config.toml
arch = "unet"
model = "image denoising model"
dataset = "microscope photos of single blood and bone marrow cells"
train_examples = 48542
image_size = 48
crop_scale_min = 1
horizontal_flip = false
task = "denoising"
loss = "charbonnier"
noise_std = 0.2
norm = "groupnorm"
activation = "elu"
weight_standardization = true
pixel_unshuffle = 2
widths = [64, 128, 128]
blocks_per_level = 2
block = "sep"
dropout = 0.1
attention = false
upsampling = "nearest_conv"
init = "torch_default"
residual_init = "zero_last"
optimizer = "adam_atan2"
lr = 0.003
beta1 = 0.9
beta2 = 0.999
grad_clip = 1.0
steps = 13400
batch_size = 256
epochs = 70.7
lr_schedule = "cosine_restarts"
final_lr_fraction = 0.05
warmup_steps = 1340
weight_decay = 0.2
Rows from block 3 of a small image denoising model, named by matrix and row number. Rows with one number belong to one channel. Each number is 128 + 32 x the weight over its row's rms, rounded and kept within 0 to 255. All counts start at 0. After the name is the row's rms in percent of the matrix's.
After each channel's rows are labels from the 100 images, of 14848, where the channel reaches its highest value: "strongest on" is what is common among them. Only what is clearly more common there than usual is listed. The data: microscope photos of single blood and bone marrow cells. In brackets: how many of the 100, against the usual share in percent.
# convs1: first pointwise conv (model.enc.1.1.convs.1.weight, 128x128x1x1, standardized in use), inputs 0-127
# convs3: second pointwise conv (model.enc.1.1.convs.3.weight, 128x128x1x1, standardized in use, transposed), outputs 0-127

convs1.110 094 [175 134 153 129 156 140 170 137 114 122  74 116 103 110  67 143 176 143 132 137 131 107 131 133 116 110 144 174 147 167  92  88 137 144 149 101 113  56 126 155  90 159 112 116 141 114 107 148 124 123  79 166 108 117 122 182 119 171 134 120 166 120 134  74  85 122 133   0  97 163 116  91  93 106 156 168 129 216 119 102 129 122 118  98 168 144 160 171 135  71  99 124  69  97 160 112 135 143  92 120 110 102 120 110 150 125 155  78 171 129 149 160 209 161 191 122 147 121 128 162 106 126 110  79 149 101 139 135]
convs3.110 094 [139  90 192 129  83 170  84  88 160 120 117 105  82 133 180 123 116 132 103 100 119  59 180 135 139 176  88 126 111 225 102 129 153  77 105 117 113 110 145 133  78  44 101 160 177 112 113 114 149 122 138 158  93  84 124  74 163 118 136 143  84 128  89 159  95 111 141 108 159 126 120 127 112 144 130 132 134 113 108 150 152 161 106 128 175 122 180 133 177 113 162 123 113 138 111 123 196 121 174 183 120 138 102 110  84  82 113  70 143 144 204  53 169 137 154  98 130 104 179 130 152 144 125 111 130 123 156 128]
strongest on: cell type: erythroblast (32 vs 14.3)

convs1.28 088 [120  90 113  55 109  61 118 155  83 126  84 213 184 172 132 145 185 131 124 143  95 161 166 132 127 120 117 112 146 156 138  88 106 129 120 150 131 113 129 133 157 113 100  87  81 152  99 121 142 114 154 136 133 103 126 119  71 114 133 138 155 161 143 107 139 140 107 144 226 129  95 131 197  82 119 153 124 166 107 111  97 103 109 171 162 129 134 233 141 196 153 138 118 121 129 121 151 158  86 120 133 151  56 136 156 110 122  80 175 117  96 127 131 135 129 137  89 144 181 127 155 105 146 124 163  74  56 143]
convs3.28 065 [166 131  99 113 115 102 107 137 189 135 100  81 118 192 144  91 110 120 151 144 145 164 130 152 147 182 117 131 120  73 133 145 125  97 136 112  98 109 148 134 129  78  77 101  89  56 144 138 132 141 128 145 126  93 123  18 126 102 127 130 170  91 128 168 107 123 144 112 134 130 149 124 163 113 135  97 113 123 102 136 134 137 106 135 177 133 133 191 101  79 132  52 178 135 127 109 219 107 104 104 164 135 115 116  74  57 195 115 109 130 165 179 136  86 111 144  60 128 188  68 134 126 107 120 154 122  90 133]
strongest on: cell type: segmented neutrophil (42 vs 20)

convs1.127 074 [105 126 104 222 102 150 160  96 100 100 123 142 110 165 126 138 104  74 162 136 146 145  98 147 146 125 141 121 134 128  93 183 128 149 134 142  84 116 151 116 168  80 144 154 121  82 128 112 148 154  36 163 134 110 134  90 147 186 159 148  30  99 125 125 142 103 118 130  83 102 138 122 123 177  93 151 173  79 133 134  39 139 109 133 134 168 117  70 114 107 140 161 155 136 143 102 151 141 185 171 134  99 111 173 100 109 104 138 192 150  82 151 165 104 161 100 170 142 102 171 104 130 125  98 136  99 203 143]
convs3.127 073 [126 122 146 105 139 137 174 112 100 130 108  90 121 173 117 141 136 115 162 152 138 153  81 115 119  85 114  98 115 138 136 103 153 151  97 143 123 111  83 116 167 139 126  87 120 221 126 116 122 117  99 104  95 118  82  52  95 114 117 123 160 124 126 153 155 165 148 135 137 136 143 172 119  97 107 151 125 121 134 139 158 158  65 176 166 135 167  72  95 126 141 101 145 142 130 114 119 112 176 118 153 121 122 144 255 161  82 192 191 136 123  73 106 160 129 193 113 140  75 156 186 136  48 131 172 145  78 123]
strongest on: smear: peripheral blood (50 vs 16.2); cell type: platelet (29 vs 1.1)

convs1.36 130 [ 93 120  96 128  85 150 155 147 103  51 122 121 140 121  40 145 104 117 138 127 180 112 117 164  98 164 113 163 116 152 111 125  77 117 111 150 122  83 150  99  76 121  88  96 111 100 199 216 155 181  92  52 197 151  79 165 131  99 155  94  78 154 141 106  90 137 148 129 197 148 135 116 121 122 101 146 146 140 141 151 120 113 149 134 101 113 175 134 127 163 102 128 144 153  99  97 143 170 139 124  98 129 122 127  56  98 158 142 177 156  98 152 106 157 110 112 121  63  85 104  90 130 116 161  74 122 105 147]
convs3.36 104 [181  98 119 154 119 142 188 123 149 138 152 147 136 116 189 108 111  96 170 110 125 138 113 152 112 122 111 155 131 142  86 112 131 109 148 130 124  89 116 112  76  98 124 161 168 153 115 157 170 114 153 148  52 135 175 110 142 123 150 132 166 209 171 102 104  98 117 145 204 137  97 114 125 121  96 136 155 114 121 146  81 157 179 122  91  89  11 110 134 120 118 124  58  93 139  78 164 150  78 111 167  69 123 106 192 124  90 143 125 137 123 135  57 195 162 138 135 149 145 104 121 131 110 137  72 159 124 106]
strongest on: smear: peripheral blood (100 vs 16.2); cell type: segmented neutrophil (95 vs 20)

convs1.14 123 [ 82 134  98 179  30 130 196 140 111  78  94 117 190 169  34 129 179  79 129 120 160 120 133 135 132 142 156 131 109 121 131 144 172 114 126 145 102 120 133 129  80 130 145 148 113 138 177 175  96 130  68 155  95 149 125 134 140 174 169  84 109 111 142 127  96 168 147 140 116 115 127 110 114 142 131 100 102  64 143  87 147 128 137 161 173 121 185 120 165 108 163 106 125 122 131 125 178 154  93 186 151 155  80 156  99  99 129 156 141 122 103 126 107 129  95 130 124 163 112  66  84 148  98  59 126  60  87  96]
convs3.14 111 [113 119  81 104 180 125  85 126  97 116 201 100 136  94 179 132 105 145 137 129 147 145 147  70 120 168 193 179 112 112 102 134 143 101 148  98  77 120 132 147 144  78 113 105 154 128  82 114 100 138 140 122 137 116 124 230 154 107 162 151 109 128 138 152 160 177 179  97 126  76 138 146 141  89 110  58  88 139 193 139 102 131 151 117 111 154 115 145  79 137 105 142  86 177 125  94 180 128 126  99 101 111 145 117 129 107 183 157  63 117 165 148  94 181  77 113 127 169 169 144  97 107 208 108 138 149 148 150]
strongest on: cell type: erythroblast (42 vs 14.3)

convs1.25 117 [ 53 124 119 137 125 122 110 113 115 118 103 124 149 131 100 162 125 111 151 118 109 133 141 121 104 129 147  83  50 125  64 153  66 142 230 162 165 105 138 165 106 123 115 136 157 120 195 151 136 101 181 150 143  80 129 130 117 111 147 121  90 149 161 133 112 231  75 118 128 118  96 130  99 121 112 126 159 126 125 101 115  94 155 131 135  61 161 143  77 132 228  94  91 140  83  76  69 114 141 128 101  85 115 151 105  98 127 129 172 147  86 133 118 152 136 111 188 139 137  93 116 115 171 136  96 102 102  94]
convs3.25 105 [141 110 187 141 156  88 174 205 155 141 148  81 201  91 142 136 147 126  52 183 150 141 103 116 166 104 108 168 180 122 138 131 131 122  91 144 131 109 132 101 130 141 139 127 141  97  99 241 152 121 104 104 164 173  74 135 115 130 148 129 152 152  94 146 158 102 162 146 108 111  67 100  99 120 103 135 144 104 130 107 139 142 124 194  83 141  77 108 184 164 110 197  56 123 123 146 167 128 124 124 129 160  62 128 160 170 133 135 110 106 120  93 110 190 114 137 181 117 124 116 137 131 139 151 100 163 167 130]
strongest on: cell type: erythroblast (43 vs 14.3)

convs1.50 091 [110 108 117  87 123 145 112 121  77 141  90 104 102  63 127 103 158 158 114 205 155 141 132 125 102 129 156 111 130 112  64  88 183  91 150 110 121 135 131 135 122 132 126 140 165  93  80 126 108 125 152 183 106 164  87 127 133 104 110  83 147 118 155 119 122 126 140 145 165  60  80 133 118 147 141  92  71 126 125 140 129 100 128 148 130 157 135 219 151 154  96  74  91 131 149 125 123  88 157 184 122 202  96 153  90 176 122 104  68 151 110 203 158  37 127 149 136 164 155  87 102 118 120  94 154 127  68 140]
convs3.50 120 [160 163  97 146 135 133 106 125  92 150 139 173 142 128 125 123 139  81  98 153 141 111 187 116 110 169 117 143 126 133 113  90 130 107 166 129  18 133 117 129 121  92 148 110 169  70 111 103 128  89 155 122  94 147  84 223 133 172  86 115  98  97 104  82 118 114 219 132 151  87 130 146 150 111 129  41 138 139 131 136 119 122 109 124 147 168 130 149 175 147 137 129 189 126 113 119 163 180 145  94 158  78 123 166 130  91 185 143  84 124 130 123 173  83 107 103 123  99  54 136 117  97 169 101  88 163 122  96]
strongest on: cell type: artefact (28 vs 9.8)

convs1.88 085 [122 152  97 107  99 138 222 137 139 139 147 139 108 211 114 126 127 127 144  98 113 144 103 122 116  85 143 140 116  97  89 128 155 124 148 148 140 141 211 155 167 107 142  86  68 126 153 162 157 149 127 159 130 138 130 135 141  91 121 137 153 126 128 132 155 157 122 169 165  62 107 114 150 133 115 148 141 141 127 108   0 173 137  99  90 127 119  60 115  59  55 110 122 128 141 127 163 192 175 132 116 178  47 133 118  88 117  83 128 169 136 152 116 132 133 125 154  85 187 113 132 157 120 113 148 119 145 136]
convs3.88 076 [124  94 166 101 129 122 149  62 154 112 230  84 161 148 146  59 113 194 150 111 111 113  86 101 135 170 170 118 121 143 103 114 139 137 122 101  89  91 104 142 117 137  90 153 161 135 146 109 100 135  83 118 171 123 179  81  88 146  95 113 116 130 152 144 144 138  99 175  82  91 136 209 166 176 116 140 138 120  87 117 148 120 139 147 161 130 115 141 170 162 105  70 169 117 156 127 128 140 126 155  73  92 116  82 106 154  54 163  89 136 113 137 152 128  88  97 105 145 198 143  55 139 172 139 157 142 116  98]
strongest on: cell type: segmented neutrophil (63 vs 20); smear: peripheral blood (54 vs 16.2)

convs1.4 084 [162  61 116 208 126 114 115  93 176 139 154  57 146 106 154 119 147 145 115  22 114 144 140  89  65 136 137 115 116 108 169 158 130 115 182 159 143 133 154 166 131 144 128 157 173  69  72 154 140 129  89 106  81  90 162 125 157 106 156 152 103 138 132 118 161  96 166 181 115 103  88  97 116 169 139 124  82 124  72 138 155 110 122  85 167 167  77 157 127 144 150 189 166 155 155 134  93 136 153 141 141  81 147 140 185 146 148  67 160 120 183 108  74 124 152 119 121 103 129 161 105 134 147  97 115 122 130 112]
convs3.4 086 [ 81 123 112 176 104 135 112 201 207 104 111 204  91 171 106 157 151 159 155  99 178 156 134 149  86 147 115 100 113  82 149 146 133  92 133 142 173 114 135 125 139 105  93 103 156 158 111 115 114 162 112 129 155  89 118 221 129 139  96 149  77 165 170 208 122 127 115 127 100 147 165 177 124  96 101 125 121 148 161 137 146  84 112 129 107 155 128 237  99  83 119 168 152 149 121 123 108  87 145 134 147 134 129 155 193 114  90 135 133 108 175 168  88 169 136 171 147  90 118 131 112 115 170 124 168 150 145 126]
strongest on: cell type: erythroblast (39 vs 14.3)

convs1.69 064 [122 106  61 125 106 174 158 150  43 121 113 166 122  73 108 136 163 133 141 152  93  96 138 143 101 144 122 141 132 102 119  91  97 141 115 107 124  95 120 129  74 106 235 129 148 143 119 177  95 100  75 112 139 109  75 255 166 158 106 122 122  83 140 167 116 130 156 148 138 140 126 124 124 141  86 112  99  87 127 140 153 172 134 191 132 108 166 143 161 146 117 104  86 105 120 129 116 174  89 102 118 105 115 125 126 125 143 121 111 131 155 157  38 107  71 134 157 138 140 105  93 139 109  97 117 156  57 102]
convs3.69 077 [122 169 134 144 147 147 136 183 102 124 194 135 130 114 113 138 114 102 251 156 128 174 131 119  90 111 121 155 111 139 135 142 114 135  87 138 158 139 127 122 163 180  98 147 121 141  88  99  96 146 126 149 118 164 118 122 108 114 186 139 168 112  83 175  79  66 114 156  86 100 179  91 155 138 123 155 145 117 153   0 121  92 153 141 102 135  96 125 134 162  98  91 148 133 164 113 125 144 128 139 119 131 108 139 146  81  88  95 148 124  74 150 132 128 179 148 144  41 150 150 154 121 129 143 157 121 130 157]
strongest on: cell type: promyelocyte (30 vs 6.4)

convs1.9 116 [133 177 126  60 153 154  29 121 134 117 124  94 144  90 186 127  98 121 139 128 144 119 134 176 111 125 186 122 129 131 137 137 238 115 152 132 156 147 135  97 129 197 178 142 151 104 123  51 153 140  80 130 141 120 120  54 103 147 114 153  86 111  81 139 132  92 131 120 141  46 104 125 103 152 141 135 138 123 115 113 159 121 127 147 126 164  82  95  81 117 145 195 151  95 134  91 109 100 173 163 132  50 136 173 125 135 137 126 121 104 127 120 196 181 125 136 137 156 138 164 118 111 179 102 135 111 128 112]
convs3.9 117 [125 102  74 148 117  64 112 124 118 101 140 118  47 151 124 114 120 126 102 124 132 104  89 138  70 106 107 109 173 100  83 164  57 159 104 110 130 134 142 159 111 151 103  56 165  95 177 109  90  81 131  94 188 160 135 124 131 130 206  82  63 134 147  95 174  98 158  94  85  95 186 157 165 151 140 166 133 145 107  65 145 136  80 127 167 109 123 156  91 143 114 103  65 172 119 114 145 108  96 144 136 158 171 142  92  75 159  83 127  93 152 138 126  90 171 100 136 101 139  94 119 133 108 113 164 142 101 127]
strongest on: cell type: artefact (51 vs 9.8)

convs1.51 085 [110 116 150 127 152 238 139 115  99 135 125  92 106 117 143 137 139 123 126 177 109 255 131 133 141 129 120 142 127 142 148 149 103 138 145 108  97 115  57 104 162 137  91 135 107 144 135  94 139 123 187 148  70 121 148 128 106 136 101 131 126 109 121  53 130 154 159  98  95 133  54 165  95 125 125 120  96 122 151 138 112 108 102 135 155 126 146 158 143 122 172  85  99 110 187 122 130 127  98 109 134 149  84  96 148 122 149 152 119 100 136 144 155  43  88 128 144 109 176 105 124 116  85 123 174 153 144 146]
convs3.51 072 [114 131 126 102 137 131 134  96 136 129 156 135 161 104  84 120 105 155  94 143 103 183 153 129 120 165 165 132 133 145 132 115 124 101  64 101 122 114 109 125 135 185 143 126 219 102 184 102 124 127 119 151 112 146 116 120 113 117 141 129 138 120 255 150 109 116 179 104  35 139 150 105 138 107 151  87 128 129 139 169 141 156  90 151 148 102 152 122 178 160  78 127 104 112 118 157 236 110 158 128 168 105  99 122 122 145 199 118 109 107 144 128 134 151 125 156 123 180 210 150 139 132 122 138 167 105 149 105]
strongest on: cell type: artefact (26 vs 9.8)

convs1.16 094 [119 169 142 133 179 129 124 129  88 118 110  99  55 143 107 137 117 116 118 140 131 136 106 186 127 214 157 134 123 128 136 117 116 119 134 127 123 107 145 133 105 124 146 143 123 116 130 119 139 160 104 115 106 119  85  99  93 154 137  66 116  90 117 179 163 114 128 152 108 129 127  90 104 123 126 166 134 112 150 125 112 112 127 150 123 137 109   0 121 199 163 164 174  88 140 171 131 156 200 122 188 158 142 150  76 134  98 124  95 157  92 134 146 120 133 105 179  46 129 151  97 154 217 213 114 131 107 130]
convs3.16 129 [103 176 101 101  70 121 141 112 191 137 129  48  95 132 125 156 101 119 150 205 138 125 100  80 112  60 130 142 117 144  92 196  91 141 130 132 112 172 172 134 189 115 146 156 155 129 146 131  98 128 148  85 156 158 183 147 107 144 143 123 143 151 132 143 143 128 156 128 122 188 138 146  77 141  75 158 114 153  83 154 144 122 134 151 121 134 128 255 131 116 153 128 125 152 118 107 113  61 151 128  66 140  83 109 154  92  87 118 133 130 115 162 114 123 141 126 131 108 127 130 100 136  35  98  94 163 145 172]
strongest on: smear: peripheral blood (100 vs 16.2); cell type: segmented neutrophil (51 vs 20); cell type: lymphocyte (43 vs 15.2)

convs1.98 111 [154 150 143 105 124 155 172 127 115  84  98 194 116 123 169 151 133 100 162 220 130 108 222 105 199 141 162 156 157 203  99 134 170 119 124 108 172 153 110 141 178 126  91 105 110  83 105 102 125 124 185 119  96 125 110 143 139 136  71 147 187 127 159 123 117 143 136  15  82 119  85  99  74 126 139 122 144 149 146 150 130 130 134  83 131 134  90  84 132  96 137 146  80 127 130 150  85 179 166 110  89 143 103 151  62 134 109 108 111 117  97 140 147 137 159 138 122 127 130 172 138 118 130  88  98 111 162 130]
convs3.98 100 [189 136 126 195 164 127 127  97 144 108 117  88 128 117  88 115 108 161 123  22  47 133 102 148 151 145 112 109 147 203 125 122 132  91  98 155 160 137 136 129 168  74 117 121  78 123 122 195 127 126 140  83  62  69 120 126 154 125 169 152 151 195  98 179 154 126 117 134 139 119 117 121 117 108  95 138 141 121 109 132 115 202  79 182 147  54 147 128 145  55 152 125 156 138 132 108 179 116  76 167 130 116  84 141 105 139 143 143 120 133 125 145 100 129  91 156 123 146 169 140  73 116 102 118 143  86 149 109]
strongest on: cell type: erythroblast (35 vs 14.3)

convs1.37 084 [157 143 185 114 131 126 188 146  78 158 127  54  81  77 113 112 128  93 109 167 133 107 110  93 157 164 132 124 124  93 134  85 117 130 147 104 139 124 128 128  98 199  82 133 184 160 142  93 119 139 133 113 123 111 195 121 111  96 129 114 193 158 152 121 124 110 147 116 176 132  71 123 140  82 156  71  88 108 158 178 183 171 159 133 143 104 164 114 143 147  95 105 164 157 129  99 125  73  67 168 128 219  96  97 114 199 127 106  69 119 149 127 107 123 143 134  64 152 147 117 117 121 107 172 128 172 113 116]
convs3.37 103 [ 94 152 120 155 139 121 114 209 152 134 169 124  85 126 119 173  91 124 157 158 155 100 154 172  91 138 109  82 158 121 148 150  99  87 159 122 120 102 118 125 140 127  67 147 146 160 126 130 129 150 170 130 120 127 147 191 143 153 123 121 125  95 156 141 115 108 157 122 188 104 151 141 125 116 100  97 162 149 154 131 145 185 119 126  40 114 119 149 167 114 155 184  79 146 160 132 124 140  75  58  79  78  55 129 111 145 117 133  72 124 107 108   0 127 143 111 210 111 152 127 117 121 136 112 119 151 103  93]
strongest on: smear: peripheral blood (82 vs 16.2); cell type: segmented neutrophil (50 vs 20); cell type: lymphocyte (35 vs 15.2)

convs1.23 112 [128  90  69 176  85 136  97 129  45 164 133 135 178  64 179 133 164 142 156 110  65 180 119  93 145 201  92 128 176 133 143 127 198 133 134  97 116 124 139 112 122 171 114 144 176 107  91  68  99 135 126 165 150  88 184 137 150 139 166 130 141 110 105 119 117 133 176 109 109 156 120 169 104 109 120 104 142 134 120 154 134 133 128 110 144 155 168 123 151 120 119  49 109 155  70 151 138 101 135 115  74 110 104 135 118 144 165 125 140 137 135 131  96 108 114 173 138 106 129  70  97 119 177  14 155 161 128 110]
convs3.23 109 [102 153 178 135 169 134 122 117  96 151  88 175 135 142 112 155 163  39 101 112  96  66 181  80 131 164 122  95 122 101  97 111 156 144 125 133  74 159 146 111 117 169 155  95 110 152 136 122 101 121 109 109 141 110  49 155 150 150 111 134 109 147  84 107 155 126 165  93 135 159 121 102 139 126 147  81 102 100 136 140  97 135 102  98 166 168 167  98  81 203  85 106 148 116 144 133 139 166 160 123 191 160 171 127 104 224 118 100 157 207 154 128 146  89 197 148 100 160 101  87 107 155 134 140 118 106 125 161]
strongest on: cell type: artefact (31 vs 9.8)

convs1.31 105 [116  91  66 109 172 122 167 130  99 150 115 201 200 179 103 151 206  77 107 132 133 130 109  76 149 119 131 138  91 157 106 189 165 128 105 138 114  93 160  70 140 163 162  88 123 201 153 195 144 120 111 143 124  97 137 102 135 154 131 137  84 106 107 126 118 100 138 138 101 105 102 161 109 115 135 138 104 122 114  76 118 162 153  65 143 149 179 155 143  89  83  79 113 149 130 116 101 157 117 122 123 182 124 119 142 124 136 113 145  85 203 106 129 105 167 123 152 181 182  87 115 101 102  74 111  99  72 102]
convs3.31 113 [116  97 121 118 128 163 169 145 130 153 171 103 129 137  66 146 124 180 182 196 147 175  37 163 104  83 127 105 116 122 113 147 118 153  99 137 163 115 149 127 140 186 146 158  96 170 174 131 157 140 115 165 170 105 111 134 124 153 148 111 152 154 144 139 107 153  93 104 166 169 116  81  68  98 134 137 140 107 136 155 114 110 105 120 131 136 159 151 127  33 113 135 133 126 159 148 206 106 128  79  95 123 117 176 124 140 123 124  86  77 108 198 125 173 114 140 103 113 219  85  84 122 127 125  69 129  86  91]
strongest on: cell type: promyelocyte (25 vs 6.4)

convs1.45 099 [145  81 136  91 152 146 211  99 171 144 102 164 152 168 181  71  67 164 133  46 182  98 137 135 129  35 146  96 109 132 169 188 134 157 143 149 134 118 122 140 129 173 113 115 100  82 161 169 145 155  71  87 122 147 111  83 145 147 105  96 134  73 107 128 104 108 130 147 118 113 149 103 115  97 147 142 147 128 177 140 218 169 155 117 117 170 140 129 113 115 113 153 117 130 124 145 147 147 156 149 131 198 142 106 113 147 102 133 118 119 206 119 184 108 126 153  72 119  87 129 147  75  96 130 111 134 124 134]
convs3.45 118 [103 126 114  95 150 132 115 129  90 118  85 121 146 158 148 147 132 154  61  93  66 143 199 116 100 255 142  97 160 171 125 105 108 155 148 104 127 109 120 136 103 158  46  90 180  99 108 126 125 171  75 124 140 123 131 147 121 135 122 114 120 171 121  86 114 112 133 107  86 144 145 145 126 114 150 122 140  77 114 139 115  68 217 177 154 142 112 130 146 120 117 143 145 134 113 131 106 119 102 104 135 144 147 113 116 143 182  86 164 103 125 146 123 117 161 153 134 154 160 110 106 139 181 143  84 114  47 143]
strongest on: smear: peripheral blood (86 vs 16.2); cell type: segmented neutrophil (84 vs 20)