A small image denoising model, trained from scratch.
Training: adam_atan2 at rate 0.003, 13400 steps, batches of 256.
Rows from block 2, named by matrix and row number. Rows with one number belong to one channel. Each number is 128 + 32 x the weight over its row's rms, rounded and kept within 0 to 255. All counts start at 0. Numbers have three digits each. After the name is the row's rms in percent of the matrix's.
# convs1: first pointwise conv (model.enc.1.0.convs.1.weight, 128x128x1x1, standardized in use), inputs 0-127
# convs3: second pointwise conv (model.enc.1.0.convs.3.weight, 128x128x1x1, standardized in use, transposed), outputs 0-127
convs1.84 119:143117172107036160130129149146097129178124118103071143116092133093101132147150069074159087231117127089118109155105120140093170127140103132134130140117110127157111155105112024127135134158146097176071131112150137087177114138133148185122117113158108142140184082087118133145123092148143167141111114165161126132134127035097161133184130094082150215090111105122130146107172141162127099125124
convs3.84 122:151126225060113142068113105139132088153155112067106140148147110165131151131068101123132122163109117128137138128159121131170122152088125140144120122133117178122125172194174053171124118095051164133088117124122145119151106136127112106075118135135113156126134126136151108107177123114137131180136100128081182056155151059191154112064138169152198146134138142156163149114110169094165132182183
convs1.85 089:140060131184070104159155151129155065105146105116085143140150159112126153122097133083124152111164131064163142093120122117132180138129145096132098183118057142152099128121243137090133136061130163108118086140130125127142213130140092141138117126134119073179116098118122132104147114129115124134146113138114167157195128126135134176163052119091119131138101107135109159127144011144116089162109
convs3.85 114:089120160166186114114126149158205200147084129074104168154118208129192108101177137142155129141134144129171155147128125113078178081159171108134131096145162165151110144073125079164087166167117155123128125116112169158122157109126134185115133161164103149136127072136083141179148125111098119103159151137186083142088120148106117146148085141150130145073089128114154085067163053151104171126107
convs1.86 121:130107151126186160151086155106118201142094145114139109129108110137111071098045125139152151126105135175117147137209135129152092108141120160133119153127150128153118110190038121176158158175122119172165129092196158114137115113114077143094104150180144088154126133157108107089134148077118123141081188133129080137154147109168103112236189128106117109114117175098157140093111188135122143145137
convs3.86 147:151111109180126148144136137091125107041096186138130078101153115142137108168126138130078134142156138109131156163116107093153152161119132093132112142136131092119116103106127113110184115140150112116123124119202141096141115131101126121123140093151119183159157207104255121126147103133204190187150088135114138189144121124103108120189118073127085113133174105117124128144114145151114109131142
convs1.88 086:139162126130038163124157136122107101130194117093129126123105174133124131141094112076113147152144123113142118082129141136147158097130134142114126106118066126128093111123184110128126123083139144149129121148132165131115120115130154090126140134128125123118155114116133151160124122163125157131104125109116134119126140103117146134195147102123155140130137093115110157138176000135111053192115
convs3.88 071:154122134132110148125145110115143110159086065153098132134122071144255144128173105117132103142101124113126117100108124101145084128149138180082150157119068131120132061207138134116141121094101155104157148150066137115144096130159123103119098149104092085142157119130138131159176120146106127143095116122116156090181141082217142102121111124119214129162145131158089156191111157137181112067150
convs1.89 101:123104061106150155219147122131058096114163174123122093094116150149141165116129157126151117148122142123141071134083203121129133099143118126131100123101096164136111122144156115101137153104147143107141165124140085119136111120121107197160175127131115053138138123091168107148107151116165113164150205119162155169095161114159088122161110168150129093133113108170152100055181033137111026108133
convs3.89 093:116192131101142125133111133123086115125213126154126103150143088147044178152045109129120116102161137118154182130099178143138117126123077104126025089126105157130162165138120117156143115104128162111126069129110152164118085174134116074173087132145142128117136138149163122159157130114158126159104251116122118132209131116114135093125169139115136083138120143178115188171140130119151129109174
convs1.91 083:118149176134128159170085122090103141034138124116130150136068144164104099138190113113148158161139070100145171143118107118113159141154160194085138086175106108117134158111143095056114145136255141119103156177136178132095104077143133161124096109125166095111123162137136091153114127148097126104163170093107146053123072102123146114143114077165084119129097127113122126157134085109122148071161
convs3.91 100:088143172079144150164117166106137112153108120131148184185048107113152134131198236122143103119096135121144150104148113095082083174133111122135139123141134121075070119125151109146121068132136174133145122079130144135157126224127085136106167119148115144148115048139090116121125200138134157137093077067114126149088153103129112084096142095146110047142143129098126154160117110097154171114123
convs1.92 089:074110190103113183094147129135136099106151146106119120140114094133145097157245111139102116132117135135128158092135217128164093101152139089138180173131120076107117126089122071116146123167120152155128074114134158125101078088153159148126125092155158161121160171111139127169146115104099120081162122106100195059105065099108214157113132145177149140056154147115097142129083142116143165135114
convs3.92 091:156091181099110115132215164168107080110138159117150127096105107172178120123093129142117123140159105140136120141143108101089152075126129096146145146079103095141123122098154126140127093081125092138133085150145161124069162144120108183162106109131167109105204127162133153075181000158119122132092146141166136122158114140078124131155100145085122120101075051090130107143143052141113184112109
convs1.93 085:108165147118131156174162164148130108151098095119139116132111122189156128132169125066094136127126112101128180173145174125172122084136115077150114112125176122096134119145157091117110132105133136140194124102118163087117072143143154146147142080156179139081186138168134174080106117127109129105146126241116146026119067151117119153143104136130159144075192132131016124136138093103128124113132
convs3.93 096:098179073119142136129069047129128152145143090147123157132125129145075099118192102109161125128100130113106158154097111146205121138128096103099159099117138137051141166121126085147131140105157104135174167056157118181099126135139156135130182211082112177112079110171111100101133103095149146118088119085146123129133165045115137122111154071201140121156148127099120177142141198137164136141154
convs1.95 099:138121112120126144129122123105117099136126141128190111112110118160104121229157145108134140172059155156149140152135110138100127116196121160169117102168160171109111140117108125178124138058204144156174138155040147100136094085083143146127139029203132114151165150120099095114098099133144130125091160138147141043156092065135148090145149108171085133100137132106056118142112113133115105121117
convs3.95 083:149120168157144163096168183159096094125076173160150100108114164144187133095161133105133116130131142125168142122104099148119116099077086107190145171079139153157161084093123101121110141126061168117194095137088177084102116170124056098194091162123085123134076122166144168120152110137139133148103105099101106120149128232126179215100149144103121127168104145169125116106131108131117161104149
convs1.98 101:117130147192112118156087164116163171145140139133124141151126190101111137172068138138143149108106065102120132152146126101097127165144132109087096069134164140152233158163054144151120108149110156133154168176151106138128213123143139116050143117131079130116120114112151126086096126095103096129141108131085190140151160077149128038106176111099089091143125179155081159161137124135112070132118
convs3.98 093:146132118113166108227151128105043107067141109156114120122072088160083173104104103095109129094152088108163108156106175139123120121140113086092056177132163095150136093104150183090112119160076143120171157132142089135167157063113128137173131150111189113086116082109138130137097098145116059138093154113149131194113133150151158141133116123158128126121165064137189108158129162152100062122122
convs1.100 104:116067141117105109155134201108133057108121123101148150114115142136085113119129162139127123112095160078145101061105123107064092079149107146213107148169153165168059128163116125065156136124125153132122131135188099147108132122154125114111169086128124117187160143139090085133128112142125107120209094200145164187139108210134133106107150154070120150151128124153144115095087130203108100155149
convs3.100 114:157162142166165053158132126147170197162146197150115169124194170185133112109139100109141156144102081102137154064056096173123160073175158110157129136118139157099184151097137092158087130100137129168152115123127147151097083198158085149126124220107102102138132157181105154105140133076139113122131179147112117159144136131174151171103129174089086131096103141144118128167154102104114115120100